Weights of a small image embedding model.
Training: adamw at rate 0.0014, 31300 steps, batches of 128, held-out accuracy 50%.
Rows from block 4, named by matrix and row number. Rows with one number belong to one attention dimension. Each number is 500 + 25 x the weight over its row's rms, rounded and kept within 0 to 999. All counts start at 0. Numbers have three digits each. After the name is the row's rms in percent of the matrix's.
# q: attention query, key and value (stacked) (model.blocks.4.attn.qkv.weight, 576x192, the q third), inputs 64-127
# k: attention query, key and value (stacked) (model.blocks.4.attn.qkv.weight, 576x192, the k third), inputs 64-127
q.10 115:506500504494487542519464489540487508478478501540515520487474488513556541517509540541556480510506462487535470502545468486476542563491485524486530544502488471529530485503502519511451499488525494
k.10 133:467527515530512486471508499508455484531516515513465572541533521545483500536462539526501523502531511511493489465512488521457471475522536528476470487537468506520484482481477540475473455527485478
q.11 096:496519502510514486448521489443530488506544495444511462532532522491454460464485492486472512520542499499491517511482540478502466474513499476509459470519546532480460475478508523493547523496508479
k.11 084:494529468520515514508523511492480510526494510471470488490491520451523493503527503506479509528506526514534511533514518479530520523505521506540506544502522491456542518513503519548491514467510488
q.12 077:537508523467478497480545482438511515508514465450512469468523513490474510487517470481507485495511486502470535522476475469539500482524511455519448517479539522461522500433514506487522555492492511
k.12 071:532523449493496552507499496523505534485478520501510521476477507445558533481520514523493517540486491483520504527525504470518534517494492511512492561471533471455516492476510515526498532468487528
q.13 097:511505495482513464459539507449530491515548515474499467506539518507441474473503463452451503513510522488474523514461523493523477451505514474496458469488534537460464491486490502483546519533458491
k.13 084:544511478461509523515487501488528536498482486491523445461475476417531518478540477492504504497462512506521516544509490476528531526482483500515510541464512486454507513502531475532501538472526533
q.14 074:500490476492488466486532499462517485508508486470499477528505494467469437451501469477449493492504532488493538524476562493511475449504493473511478455498557518481504506518498475489535509514480524
k.14 067:528509484497494536517505524494533507483485516468498462472470538467537486462536497470492488535493527502505484521502514456539529533508477461523523549471539484477516514488509489506511515489541515
q.15 094:488499501508526446465539526464513480520527516463483476503538519499440459499491478460439528496490532506478516506472542511511468439498530477503466453516520530464470509526479502499546481546443494
k.15 092:525492479487497531517499507482530501482489497463509442458485486457518485453526473476494479507489521520520521526508516460534514522493475475524515530463527494480519525531515470554531541479539505
q.16 103:555497486455466502495479510484497539448469483528543468470449470484544543480533496495527502497473478493486495540502470484533537533505489467486485508452541482481536476479554463479521539512476533
k.16 097:490545493517542527483508522510482493497513532507513519527529516525487492499465538488508543523546512534506475495545493483452479455507490491452454472521500511530461478475497530475463506500500467
q.17 117:457530472543549504483524491502510492527524528473463510529542550508467461512476522485462551514544518491514510478518494508490465481502532504523489496541488507492463511511469551497485475479501469
k.17 082:481534516532476484508497450493505471528488488440475524515487519486500497532510502546512485492548496512537513492502469487504473520542505564533467535500469484487468524517497532526484481463509511
q.18 089:477524500498538498482504523523480461499520542519458543524513538530475491535451525511482543506534525549508486448526507511476483466475521503491480477526483520531510508529476503508478480495490457
k.18 124:511478554500456451471506508471514527506526473511485502498508492527487531530525473483479492451479505477474502507445482537523486479540523513507502508499478529461507505485497487476514492542456523
q.19 113:482535508527539529485485510536469517510512546468491520502505534520520524519473535527509541508527500521536473461531430484486526511474506499500509524535490487514492509475493525496448488508504456
k.19 145:464535494531522522497504510513482473526518536509477522529528532533474467508467537525505518520532543508522472477530504520460470503478520513509489488538488484537482501503468528507457465499506469
q.20 079:455487541505525506509560462519478495516519503539476532508524526541467515512498510485502506488519472476487552468472483543501471456517516531530502507533471528514491507543449525488517473503489483
k.20 081:528490540478477488479467496472516531486495468490546463478485458489524536504559474495504483488476500462495528521494493514509508515510501507511506511476494499477504492466525476491511510511456544
q.21 100:524533476450513522500436531504511498484473497501537481509459464466526494487506503507519501525493522512511453518537500476469558536490462502460506505474508454496501474448536471492483503502511516
k.21 088:472534487515504510486511491515463450525511529485461549504509535535471474499445529529532512526531504538493477454498510511463484484478518495465486491510507528545494468489468520475471484501486448
q.22 092:490492513517493468503533481492512484499512477457503476514512509483463471505499467473457502499492498510471552507450534510544454464497518501533475477506498549476476526546495493505544514484517518
k.22 105:527465493481475495506505496488548538482486474488537442460477466459524499499548456466491469502475479475504524540477505482541542532500470491531542542467522473469510524510533467521545533485537541
q.23 075:505489501480501498500540490491501521482501490511504541515522505528486491505460529501532530489534481523452520487456436501475490452514492494468469487482495518504450482507497492447505506521495487
k.23 080:544489506465486508479476503483521523456477481525542450491482442498534537493524481493503494480463512471502494523508473506485498501491503503498483494479475486481466485449544451461511510506456537
q.24 085:493483505506515471495548508468530474509531512485502480540527514535465475474486471455468507515504522479462527509467544519514467427513518482491471455484527541485459490517488498490569497550486514
k.24 084:514487488466501498527462496493536524477456484499542424482473458437549488484529460488517484492474491501524526534508482473532520535477458500513534510475517453489517517520550477514544529466534515
q.25 062:519506494468508526505515445498507506464490517532512532509488478525538511522480518525566504505536466501470487505506432484476527514522484523466474507482487510508472461472515512461505507508522504
k.25 070:524484495475477484482487483493481534485494469535535552476505474534505555513494505510517516484483484462499482507515487489476518479514516522479485509519487481507472464491519501480474524528456539
q.26 084:508493504494480485489541453455519499501533473436496489527527514502475475472487468470488501476510485494460518529458537500518444439563496506520426485490513529465459487488502508498552526521515515
k.26 077:507533454508516553514512509497520526505469531476496478512477521445536469488541503513493466537514509469539504534522512482534543523494493499523537534498525463488535513486503522524517520477525499
q.27 079:483508479522487553531463486524479524490471497528501532506478503530554517503487533551564491504519474513540491489516448497497495555508484535494518537513480482536527477473498512497443491469540496
k.27 079:471496518507494469491492489507461492520503501539478596516514500552489518550473522538499511488497470470488487461499495530480488484503538540487473486540458498524507483486479523478476453525471481
q.28 055:523518533488533481458537528481497490497531511515505528493543520566478540532514503468510506503500496504469479506466460522494479476551533516488477512489508532472528523457486520467510496551481479
k.28 057:490531471500545516498486477499472516513490520522492529511506498498512539505472521552514560530530490484534486510541470459471491486517508534486448507508513475511483452502520518506449521469472487
q.29 095:506518496489501465463531520442517494530531510459497458507521503489435464486504462454447515500486519504471526510471516509519472458495519459508469465500537532464468494485500489493537514522452497
k.29 095:541511473473502527511492515485527522490499490470519443469483499445511527456539487496492501514487509506530526535499495480529523524486479488534506537473518488471513507508513485531503543470526519
q.30 086:492494494487514479476534519458518473519517497465496469509520512459438468479479464465452515501489536508478541498481533502518475444485513459517469446490550522485486523491504484487542498528457504
k.30 089:511500479486481523509487495497543498480496515452506417449469515450528495459527476476502488514472506523501511522503511473549523522495470479529516537480541497471520515521510472523525544481535507
q.31 089:505503505508496539509476480530482528475486505520526524472486495522549527510492531532565499501525458506516469493539449486475523544507488531479513539497495475519510476490505522493431502489529493
k.31 090:468512500526504482480519486510467502525511512524466592532521512542481524542484540530501507508527506469479474490517481522467492475522539544476469490533475504506492479471476535488464462516463485
q.32 084:473514528510483519480552491489534501540499509487485503550510499510453436493475513520529457520499511451499510509493530545489449520507530521525534490500451500524474472506463517465515487497539511
k.32 091:503493511472471452517467481462468459483488447500520517501474441531508500520507475513534473469475487503483507487486506520482489482495487543493456469464505493522464487513530463538534500511497523
q.33 082:476512524517531454476528513484504473543503499464478495535552511515458460488487486492455543525512531499482493482477542504490455441516535499485443463508503528501471503503476500486544471533480492
k.33 078:476487515515488501512487485512483450518479481525491509526507477524496491502517498521507467506502519465534532516502535523483488493485484530502476471504496472539489505502487506530496486494545515
q.34 071:503520464488555542501473475505525495488448530495509481495491507477509480496471514476501509499512530463544466521532490482473531528494487520498514476496545454481465479491531489482455507482495503
k.34 090:514491507480473479515494479511504532466516458517545499483496462500494513469518475475487542477502454522471529505480479476517503472505475456471474533482503537492505484501501492503544534499494535
q.35 062:481464531535476493523503487524478527490476466517496536540467491518521484532509508521515486494511469496498533486514490524485496470532541543516491534508451494517505545503489516522493471484526503
k.35 087:477507517524553509496533532501469461543501534532447532527519516523507480522500527524479479516496556484516501486504513534490477524513545527514502493541471507512520533545470519543473452507503468
q.36 085:455492492535474514529514501539505509482457511526487530511481487484522492495520537529507464520526477467513549547549477487505510529512498521502499519531518479508527523508499544519460500455543503
k.36 100:491537508543523500498542527525473483517520514477462505493515547477509505509470528526470510542515494537513517462506506490504501498488521484520481520522504528486511525506478535527492509489511472
q.37 053:515498489488525545531497453513470465522489509524445487490511529512518521519452533529539499497509501511527457459524489526517534526474505480519521508507498465493548489505506475521477477480527487
k.37 095:522522505463489488470474494468491499517506519490526513527484494527476500496495490502525520487495524506487465482493481514472489481514504533469485480471482491490480481445512479441511483551456504
q.38 063:522514515452496506509500479499469512523513470523492489479498514534501525538496480496528518468450491504495464454474471528531517500509509486532513514471471523471521491483488461494528507518478502
k.38 103:519498503450489495475458480474506498497503493499543499518488468533474510493507481481528513473479504489478480509499495504491499476505500518468506480483502483505470464468513456442511501540474522
q.39 114:512485476478477553542466459536494501479473495540506513490464485494560524505497525544572474508519463482532485512541481493508547555486478507493528525496502465532524474502518512523471507468546501
k.39 126:490546525500501491469499505500452496515514517518479555534520513538481507525457524527509532486519529512480482462496497522462471467515546521472463474518452515510486477470476518458471477544469479
q.40 116:497517506522515461458534527456521503513525519446495469515527530500447476495495475457440523490480527514466520491469518492506457447504518487516456477497515527462474513494483503486528505519459489
k.40 124:531489458494498509524508500493530518483484490478496445478481495437522502468544487489488477515487493498524524543504504478537528521499474476533516526465540497471518520517528488527515541451518523
q.41 120:492523502502505450468539536465521490524538515462482466510527518496440485495497474455445520504480548523464515492461503512528465456505518471512471469509520537459483521487489496481536494529456506
k.41 124:540483479480485519529482498482531520474490486473521435458481486439525512465535472492498485503480481506511513534507496470538521519486473478521516524473536498477520512513529482528516545465527520
q.42 080:493491495496495476463526513459540473507509501454489473514508492487457450464518473472452480509516508491500532544508529498505490486475498454491523451496543512496503501487521498494541500527472523
k.42 083:501521517521519517516499515501494494510500503444485475461490541472511471471494493488490521509515512535528516489492501465519521535471484472534521529506511488503514513527493534535513515460543476
q.43 123:501515508504509459460534507461513505514531507449496466496521517483455474481493474456451538487498520525466523497461512486511458451505515472518455474505524534461478509500498494476545522508465491
k.43 132:544484473485490511513501504486540526488492487489527433475480488439525505462549471476478475507482494495517514548501511473544525527499476479525517524468539477475514516505525479525522548473512538
q.44 104:495502512508510451473536533466516491517531502462487470501527519490434478485496462463442521488476539534472519493465516509518463450492517466520472460512519536477475526494491480482537503523479498
k.44 106:527482482490492517517489507485541509483481499475535413469487483451506495462541470470487491506483495516508524537500515481537509528483474470520525514464534497481526518515532471520546548466535514
q.45 097:505489506501491537552466468542474512476467483541521529485485491511568521513495528540556478491509474496528468490544483499479532556513488540497543537487469468540525496506515496508456497478536498
k.45 096:466491515509504480490502487515483482525509505532498565544517492563478485536475512505498507492511506479479469476496516531469473482507524532463495472521465509523483486486480513464486451534467485
q.46 099:502501499505513456483523532459511482524521494457485475526532506476431465480493465468440514490485535512469531503458522503515469446492528479508472460498521529478477519509496478498552502531476502
k.46 101:519488493484486518515494502498541510476482498473529430459471500446519505467531477477494486508480502500501509537485510477541512516490470466530524517466543496483518524516524462526537545467530520
q.47 087:494496517502501548531474481550469508479484509546516541483488497530553543524499532550551475504508463483517458498539473499468534546504503532495526546499456473524522484517494522519467488501524491
k.47 092:463507518509516484473508483505473481507510505525478572532522477547478491524458523521512511483522485494493487477511499530464485480515525527477472475522461515533475487499481522475480450516471473
q.48 075:509513524529533459497506549474481475500475535508500484507502496479513517551513486492466508499460543512501497496511523479494493478493511530496426467512490496474509556499512498512495496514480492
k.48 096:532481480464456484484495469500517534452498473502535489475495446454530518503527500499505482476530455517517496512507477453505518499521478492486473511452524493471477492460538463454509533504488533
q.49 097:507518502505482509488491499502532533486485483462535474465488477462551518489530484513511488535535482516510520526498446457538550529497482491492526562488483492478488496482495521514514540487522520
k.49 120:485512463521535554516497480523490479512485534488485499512502525497518469499480532540514502547541517505552492487548517482484515525485509514514518506510504464522505499501499532510482487471528469
q.50 145:468528509530549514488503495527474505526518538471480524498519542530497517525468541525498542515530515531530485456526458506480495491471515505512489510540500504526482510490477537506452479501509452
k.50 107:472540499535503503486514505505467461525525522480481555508527522532477483519461538538503542508553513544506488468515484513463474490487515529508490516521482505535460499508461526506462468494501478
q.51 110:549500491471478479499441523446521489489481469487525467499467471484522506466524465481508495503455513494478476540488532475522499528522482476449494476448529483481494475495556459487523531515472525
k.51 065:504506446463508525518483524502508481502493497481518474490506492470482472445462490453504513524511484548486519494515525459527519498463464454482508488478549501524500509514506483514533527458531520
q.52 132:476509505520510538492514481541474520501523519512488534516505520537501505519489558538534515502539481502533488470537454519449519509483513499495530528532467482532490487485472530480453472501538465
k.52 128:475544510511529507501506514514454475515503532525467544526509521550489490512461551536510530507492530515508454476519507532452479493482520522486460465520473501531490488507473520495459466505490459
q.53 108:510489502480485463504506505453518497499483474480497458486483483462487492487527454471467501492455515502472518539477552500570495514497493488507489491476540504470509524500526468532535516503485529
k.53 108:514460487487460490506521461497543532486498471473521456469487489455507493478528465464502472481510466501476527527462486475533507504518478483518536535474514506462517507500527486486537558472516528
q.54 091:476493502510517531495523475533473496503510538513481533523504523551493501511453549524533511505535484501522511466512450508459515486514523502496508504524501501538483487508489528487489472528526468
k.54 071:470510532522531481482474504480477490505479512548488516509500489524526494558502501516488498463483532482534470487514498538465457488507532541511486473503456486496522522508495509525457460528463498
q.55 112:495495503520486539512459479560489512476480514550494542500482498520549528525507534540549495511483479471525466489527476500476527543499497523490546543518468466529527489507496513512462468486538504
k.55 119:470519522519522468482512520501458485530516504525467554532523510550471492532457526524495530495526509516481478464498495529470469461515530505464465459534470521529483483484480520475491454528473473
q.56 096:515491489488478528523487478539480520468491502541507529480482487523552540506509533534553486503516467476540474504531456486471546531515490515472527530492493465520527462483514510501473507502509495
k.56 093:489515506509491489480497487503461498510523506539490573524517492534484522526477544527510524484521503486478474473506475521465477460519532530472463495507466514520481475484472534466460471529451496
q.57 104:512496509504490539527466479554481512483482504537523531478470477506558545517517538533541483516491466475511467499529474495476542550500490525489536553489468466523530488500498518519465484495536511
k.57 098:468501522505508460481504508510465479511510491526480559533527491548459491530463527510504517488520503510475481474494493531462470458510529515464477459531469524529474477484489518473484462524480480
q.58 084:533499512469485477472540518469512510508516478497516473501526484479471508477497475451495501477485494487436506525462522501529491452562504487491475489448510525449477509461514476481554532533461516
k.58 069:525492472488525506507494510495551521508470491475544425518486487453503476453518468466500501516479518492514524563507502479522505515477472490480509492476521479482472489505530482499552530480505513
q.59 083:512498515512499536501473492541480507485498507530517512491486500532549550530516535542559504521506470506521448481533461499479527565497498528488526562496466458523518493490512527524461495503522479
k.59 082:472504516518514473490511499492458482524509493510488583531522507560463499545445518524512517484529488507498497464505491523471475468515520531477460478537466505530467489500491527489483473506470472
q.60 092:510509501495493542524471510535476506478483506533503510467479490521555537516511540541561487498510477489537474500532452499496546557509489533483538553485484458523534479482504511507450506490512492
k.60 096:472523507517516489469498489498461495517516511520482567532534508542479519532456540537496528496520495490489484470511488522473467474521533543458458487531454509519484467478478541474476462527466487
q.61 113:486510508507511452470543522459515504520528501460482476509525514493434469492502472461440516481490534531483528495457511497523463446502516471517473467506524542473488516497487493487539507516469503
k.61 106:532483488478503518517493515490538524484502496479536414462483494442516501460534468476483473521474501504517517537500513467541530523486472469530524526476531489475520516503514474531524543479525523
q.62 091:494495512501489536549457499549459512484459483550505547486472482494561535521490536550547490483486493508523478493521476502496537541483495525495546523515454478529545508524506489507457480472526504
k.62 078:470477542513493475484500481526481473489513503510494544517521498559469477521461510517511497469513480494464480464488510514476471481516513500458506467527484513524467481493486511461514475525470486
q.63 085:511507505496493539507484494523490511476495513515508525470481504513549544523517529534554491506507485510528453500528450487483539566513487525483518556492491459514525482478499527494443501495507493
k.63 088:476531489526519499482509476504461491531517515509481586538541515532494511530465536537497524503546498488494472484535492502464485469533541533469457493529480513509478471480479549485460470513466479
q.64 109:566527455468484516480461470491537542486501491485540453513467492468512494468494486501539492498514489507492468522538473453489510493534486461452503492457518476501499454474561495470516540510489500
k.64 085:455483502521500475489565515497502481541519493481469520510506513527470479508491517493476482507477514488484504489468522561496466473509541509542478472515487506486500519510468515511534478532515494
q.65 103:442469514552501514508512505506476476509493517513459553522535521520484492519489530526513499489515492495534479500509506548484467510505507558542478530552454489515497511527442539495443468478511468
k.65 064:478500526508488467522525466497479487511471522480467551495469521536481462501488517534536491485520506520526477485470472516498540540498519562505545542509494489508485510528494489491440462513477485
q.66 092:509512498484506521466526512501544555489552487478566437483523492477492490463500482423473513506518471504482505503474514486512513490495476463473520514451533519491451483444506482463527525497513517
k.66 097:515496508483485477478475519472508501512494472515493465480498486481492520509537475472482473464468503486515534518514562519531470508497500479492480467479521517483540533511500479532528498475499519
q.67 067:504514494515472527505535476534490488486511525513460559516495503500490510528511531543541491518516459469455491501502421524490530510554496523530488531509464518484536505480459527469494473491496504
k.67 063:465449461502497470544532456517486501467478520566503500474489513544511472510507543518487496471490485497537474505496532506473501512476479500505520482510517475554481471580495500527451472490478493
q.68 112:481524520506533494506483483509462483523506522498464533502491520557494491527472527528509507496500537491523454453529503518455502506494517543498488475522463485538488501513491505536458458540486474
k.68 088:485527530517486490470545499472514500553535497437488507524534530509450505495488494471485514513517519525446513483449459534540483486513541513529473526492470533479498527464463514476508489519487498
q.69 106:497512488493534505511461495525469479524506522500503509525491506557505497520479539524519510502491533501518438474531517508450510511470508523479503474521470475539482489510508491534463466539497477
k.69 117:493523526516503469472554506453514488548547493442478493536525528500450484496489473469476513508525517518462524488440483534540466484512541510533476515497480532472499530472460527478517487523481499
q.70 090:520487499483475501492545513462528534467504483497501478465518498448504504469527463476472495497493473498471546531475496496543504487519468464520493518472537534455530515474498486463523550474480530
k.70 115:502471483488502540524463481562467510457458512555510518457476463504558531504522525533527496496485474475548487506562508475468548525468464495476546492514514460529512474514523492521476501481532495
q.71 099:545489476463479503490485509480530506465494474510531466498484485454517490466509482485509495526524481509475511536490532451528509491514462454467491495475532514489506476501543480469512555483500524
k.71 055:494476511530520510531481526487484503479463477534510517478490476496551527517516493506515500447468474486551476505559548493513516535520487507519536508534504456493481498559515511566446506480493495
q.72 101:539505471455507503506452528495534504470488516532570460490445466487546505464497511502521513535493499503501476518501526446489531527472481461443509489462542487519486451504554464496513555526491492
k.72 068:470498525535522486501542500514478488520473487511457516532535525488503483534499493522469481476486501487515537497509546501515463503521539528567494520527475519472521529524477541530492481481520492
q.73 082:520481519461464478490494500450506528451531473510519506461485491469525510464505459474488491486494471491465516531490491468526488472551462495493475510458533538476513506486514473466498556495460528
k.73 089:488491475496489523523466520536474487483442527536488528467466481514551503521501538554552496504490493491555481508544522491477550557476485524479533498521507453542521493517507522527484492466538481
q.74 107:500510474486533527499454525529515497501469540514549485529455484507528489471476521515532506535504494506536459500512525482459544537444492477439531473492522444539479463493518488505503495528521463
k.74 119:483495538516498461485562489471505503522520489486481493516533516503469483508505477479441491470492516498478540487458502540522462459532529510541472526507467553463509534495474514486519495512485500
q.75 087:536521472482479520506484521476535506474485485498517472501483490450519479459492476481510515535528512524474513516491516431522502480517480439463484488464531499490493483482539488479536577468494523
k.75 068:491447511487494498525513458519469501473477489552512533459494476506529561522512532508493505444479482459504489509528494519475509498539486523499525536520509495515487491538488484539467489479507503
q.76 098:501492526514468474506540468473482503495520471485460526477537523490471520525523474477469496477485505484484547514488478525542461480554505536554463525496485532462520543506478504498500500476472527
k.76 104:515502464486497536521440518538493505480472514523520513483450486496530526485492518525553505532507474502524466509541509461486533538467458492448517468491524450537504471508534484506504516478511497
q.77 085:471506535526498492501548455493484494526521477486455534497529509526449522542512498494471497485494508461479522492479472551509472495526530563577473515517477522489496541500459524495493459501495506
k.77 070:536513473482506513512446499514490497494486542465514490489458516476524481480490504511543508566528485538503476514494516466488524513445494498463507467497520472514492472476528491484492528499481485
q.78 099:507505524500456479505553493452497495492513458485481518481535501482475505497517455464471499477496515507464552514473498492548461468554498506532456514494504558455523520516497498507524531488470534
k.78 112:512493469469488528515439519517494504466458502510516510469468471484533516484495507523571493521497480501537465528545506457480548560480456502472530489483522443542508467506531487514494510478518501
q.79 089:517512457482499518501446522504528510476486521516540479522463478472535482472479502512536525527516486531510456488513520443477528512480486454441526472482532474522486447482532486480509531499505484
k.79 075:472479533523512469483566472490507491519526491515477497498528491506485496528508517497464491445488536466492531480483477537496478479543521509548514539519483539479493536500480505502476473490511512
q.80 097:527484535469458484502466513463493489503516473537513519428482483493504561517528482491488472475483488480465521499458502531525492484511509512508483531469486509475523501492498479529512500497446510
k.80 080:495512527494521490485531479497503476529535504478503507495537508506443503489482522484486539519509536512497482483489505530461456500502499511520490530499478490497407474478473502476493496524478501
q.81 059:497489477497500493480510485489499528437515496459508504503507492494487463511520479475504528477494513519490460513495536464469509489494449517516521496474507492487472494494501513477433532468541516
k.81 067:487483573508485483507511503497492499504476498537505526478509483523510530514538479515465492512449517479506523505461543519516483521488524559535506517513459487459532557527490503509506478523534520
q.82 091:468464506524478484529519455512471459528480456504469515544525474490485470517508471493487481480540491485523524494481516508521465493492506519524488483515499540510513522523481498529518487459528521
k.82 082:538478482480471519499492490504520550458510473499522471464496489458521536478524480445510501499496456465459529538507486479533513481519462441487492524474563501469504508492536489486517571495501526
q.83 080:547497492474509497487449559469535500473497510524547458491472486485520513441500466464511519531480491521468484518497500452506512496498460456429513488472557480491482484476562467493516550528478506
k.83 072:472527503526521514472503530491489473538479518545497493547520511525487496508504517542479475499519542509530513512514533505493476511517540527465494456515452499523513491477473540496487479475481479
q.84 089:488510450502510505480488499470533503499534517465517479533488525503437460442485503500533492519537499533504502519506493480488478488478480469458529481515521487538464444485502523495509512511507504
k.84 073:500528500504508490477516478508471476503535496485487519505539521527455484502485505514522504506519496508501448493488473495459495490520509542557467516498491515522437489511494519517458483541477496
q.85 069:532497506508498514516522508527492524498454501481484507462517516454564521540510481485491526492505498508522522487513481483512554542482499509556513536493495491486546530499515503482458514444523488
k.85 066:493512481532509477497513457564501520473545522505497492509486504476504491529467536509483544487538482512479515447517479505510496446531495447483491531521510548505516480513496502490467525481475474
q.86 067:486472503488476445504488477464498455508540505502514484521476474532466494491496506553501469509486511510489500489471528549487448463467496511490475462502497547524488458525495468536500482528460510
k.86 081:492524484479507531512485553474515481523474503508493502499471495508494472494519494526544469529496518506529476541511517492506516559453487539501534452500514435525507524482513514495512488500533497
q.87 092:519488509482476499524516512456502466495487472472496498468501488450484509472512454470483503524505513519466543528477540477541494497505481490504476489478540527487509508525525477513529546476502546
k.87 095:527479478482492537527468471542477514448468498520518510462480483482559525491504515538532490492513454472517476507544506446460545508496444496480540508495524485529505465524529498525462527471532487
q.88 083:524502529474476499517513521438485486519471458486487500490506489477460470474528441451474518500510510511465537549480525476547486496516495508496487478462528506470512513492516480500532535480502554
k.88 090:511487500471496523508454505501505522466480465515536490456480468486527573467503499507548502480477463484542493526530514476488522513501453504465530505478520472515485460512524473524496526492503518
q.89 077:467483516501505485493489497534478476514513513552489535525488479535482508530493541552526468487491502477531485473506508559475495507472516536506519499516451509525505500533464505558495434529494469
k.89 087:486530494515496500498506548462530510549493533462505480538513527510456436487500485489486499541508546521509514514454510501514479503464517509508502469504489482516497535481494517461525479534530482
q.90 094:554514483456475521515485502463514508478476464471511484475485472460506486465507464461496503513515494515462513543497521442524519510518471482483495495451552492485498489499557486480524559475511535
k.90 096:520462509467481514518496479515497523456498464549515513464486465501546564496506515517522484453467445470526495497536505493476531496533466498489520539486496488502497456523503488518480514488489508
q.91 140:511497466507528522510458512543502506495481548512524492522462505501530484499476541533547499525505487509535466488533503481452540536461489483470530486509509460542479471497515509496463484500535456
k.91 121:488503525525498468481563483484522508513540483495495502525536514516470494514501481470437497470504513483469531490455483538522464443540538500541476522507476558458500530494477508488514493512475503
q.92 117:499489533511461469501545487472481511497521465482477515468538509496480520522529474452455508465487509495476535504471492510541467469557508514547485534499488548452521527507483507506508516489472537
k.92 117:524512470479494532509446521504499494481471507512516494479457485473524513493482503513555504548504478506509462521540511471498540543469474486457517459485522441533507468500527494512509524494510494
q.93 087:532542475488493533508464521477511487501476502468507486514478509457510488451488501494523519544526522537494503513507518451519502508481496461456488476487540477505512495490550497498517547465516518
k.93 118:507464530475475482495518462488507517477523454515524501461523483517506554483523488486479481446489477479475506510485472506505491474542493517514501550473488524479481490522498481508496512501472528
q.94 084:548529481479487537512483506470520489485464491461512480501473498460508477458486478479511522533525513531477516522507525442525508509497488475461496478479549490500496491498541499481517554462524529
k.94 096:512466516477477481510507463496500511472518448522529509475494470504527565493512512507484497451487457468492505499510478492489494474552485514495507559490505529492473479515512486519487506486463521
q.95 104:518526474483521547500480522496521487497479526462508488531481508461499458454474505509525522550526507527500493509514513459492511512480502474467493473499543470530478479485521500474517525485527500
k.95 149:501473520492475469498540457491505524484523471500496494480510484504508542514527490483474479440487478479475531496478476510522488464547505511534506545484491549452510498517496487503507511487470521
q.96 122:493531490520533555488493525525493492511495546522509490505523524508512498482492533520488533563510514519534489465533515488496519538464502478503513510517508480514499492487478528503461501486516472
k.96 139:525490516468493492523488499472525503475477453527540478481503468477507540449524468460502478482500480481482522532475538465523484494530455466479493498461520513490497475505519477510541535466480526
q.97 158:517476512468456464504502505452499489501507460510505515483486473499495532508520469486510466458473490477458504534465484515516482479551501526497481499467491541467518506508508475490530509519471535
k.97 167:465519504534541509495533492514473482530520535470469514533537544524473466522463531519481531516524524526512486452517494518472466486493536512519479501540474519514486520504465534494464467500512466
q.98 090:496515474530478522509520493543488498502514543515481542515509525522497483491478554538538510536525458476496477516499458530478532522503496517523509536514457492513509493508446527493481482496524477
k.98 087:508447491478479491532473488497511502462452495565516502483482492534537510485523489493492478472456506463537503536495536490501497478489462483481511447489523473504521506546521492537494526466503497
q.99 074:492484505540489489546501477526469489498465494506438550496492511512518505521513525555522499495505488514517532495528476491517518531507515490499523496535497496520561516525504519522481507475513475
k.99 062:489509498485491513535492499527497484490508502500506528516505500549480512461444538528536523530529518507454441493495463478450514474535471513443489478487484489540458468485523504465493494529492494
q.100 096:541511481455510484494468508488498478490494497521546480521461481531521482502484500495516492502475513483495437498518549503461496492481482493459489461472495480514456452529535461515495483556495514
k.100 117:480517513529511472469539513456501493544512511458461515526529542495466443520481486502480523492521525529509528480467516534527471493508541528550486516510459527482511527489467535485510472497488477
q.101 102:546512465439493483492458510477511500479501487533563482502462482500516487478474494472532510496493505497480456522503534480474498494508465469438492458467517490499478456509539458480486514537481521
k.101 082:479499537529536469497542516469484484539506493473451517538541538510477448520478493495476526500517517520528507481469522538506458489516543513550498514518452519491497504513458524502495462506485472
q.102 098:461486524550491511503545459526481486537508511473456520501549510524472512534507510525468493478499492487524525466505472547512484501504537553552506522536471513503517544497454539508506444484516481
k.102 058:515501462489490539503464467527524532456515529519534477489472481490512528491500513500522476510501470481489495520506468465497530485467484480443521461488537497521488489453527490488516518508525514
q.103 087:498481525511464483494530498467507505487510464500484503457548506467475524490519457474462506467514510500470560521477474497548447459529491504531474535487512558462527529494499511489512533461484537
k.103 123:501479474498492546527455493547490508461472509531525508464479473498544533477509522523538503499493467489546466518548493469470535531475458495468541507503529460530491471507519483516476520488527515
q.104 133:506496525493457472494535486460501517489524457493483505475536502490476520509526456473471503476506495493453546520467477499551469462558498509529475529489492550448515524498485503483516525477476540
k.104 140:506492464494501537523440508525481496474462509535514525478476484494533512493492524523549504517502476494539463520559515465479528554468470499466535494498526437542490470517518490523471497480526498
q.105 095:474495518525489483501549456502493498527524485488448520494551516514462507532515476495461494481488502471506532491483490549518475495529518560563484516532488531483492536506458515504520469492502513
k.105 094:525508446488507523502469505536510501482474548491515487487468500469524485494495521512537492547512502514527477518526506462477535540459473476454509455485538469525509477479538500481489510487531477
q.106 088:531498507468458504509511505459510494478494469498515486476491476452509501465515456480496501508512490509471542531479522463533506477536483489502467491462526525483511498502524485492519560480496539
k.106 086:495487490500501527534457511525482510470448491526507540458458477479544527516508532542557497489488473483552477517556526475468531556499464520484541505503514448526512481523512511532465507463521490
q.107 090:494469527507488458508499470526467499495513493544490528474498486535520560531528515507499480458480487466505497499495472544486504488510495533511518516504451520478527527531489499543469480501469501
k.107 116:494536497509525539483472560480498489523494527501506510520513532507478462477474496498509516544519510513530471510509517486482491525443503496478491458516500452542476491479493511489515492535522473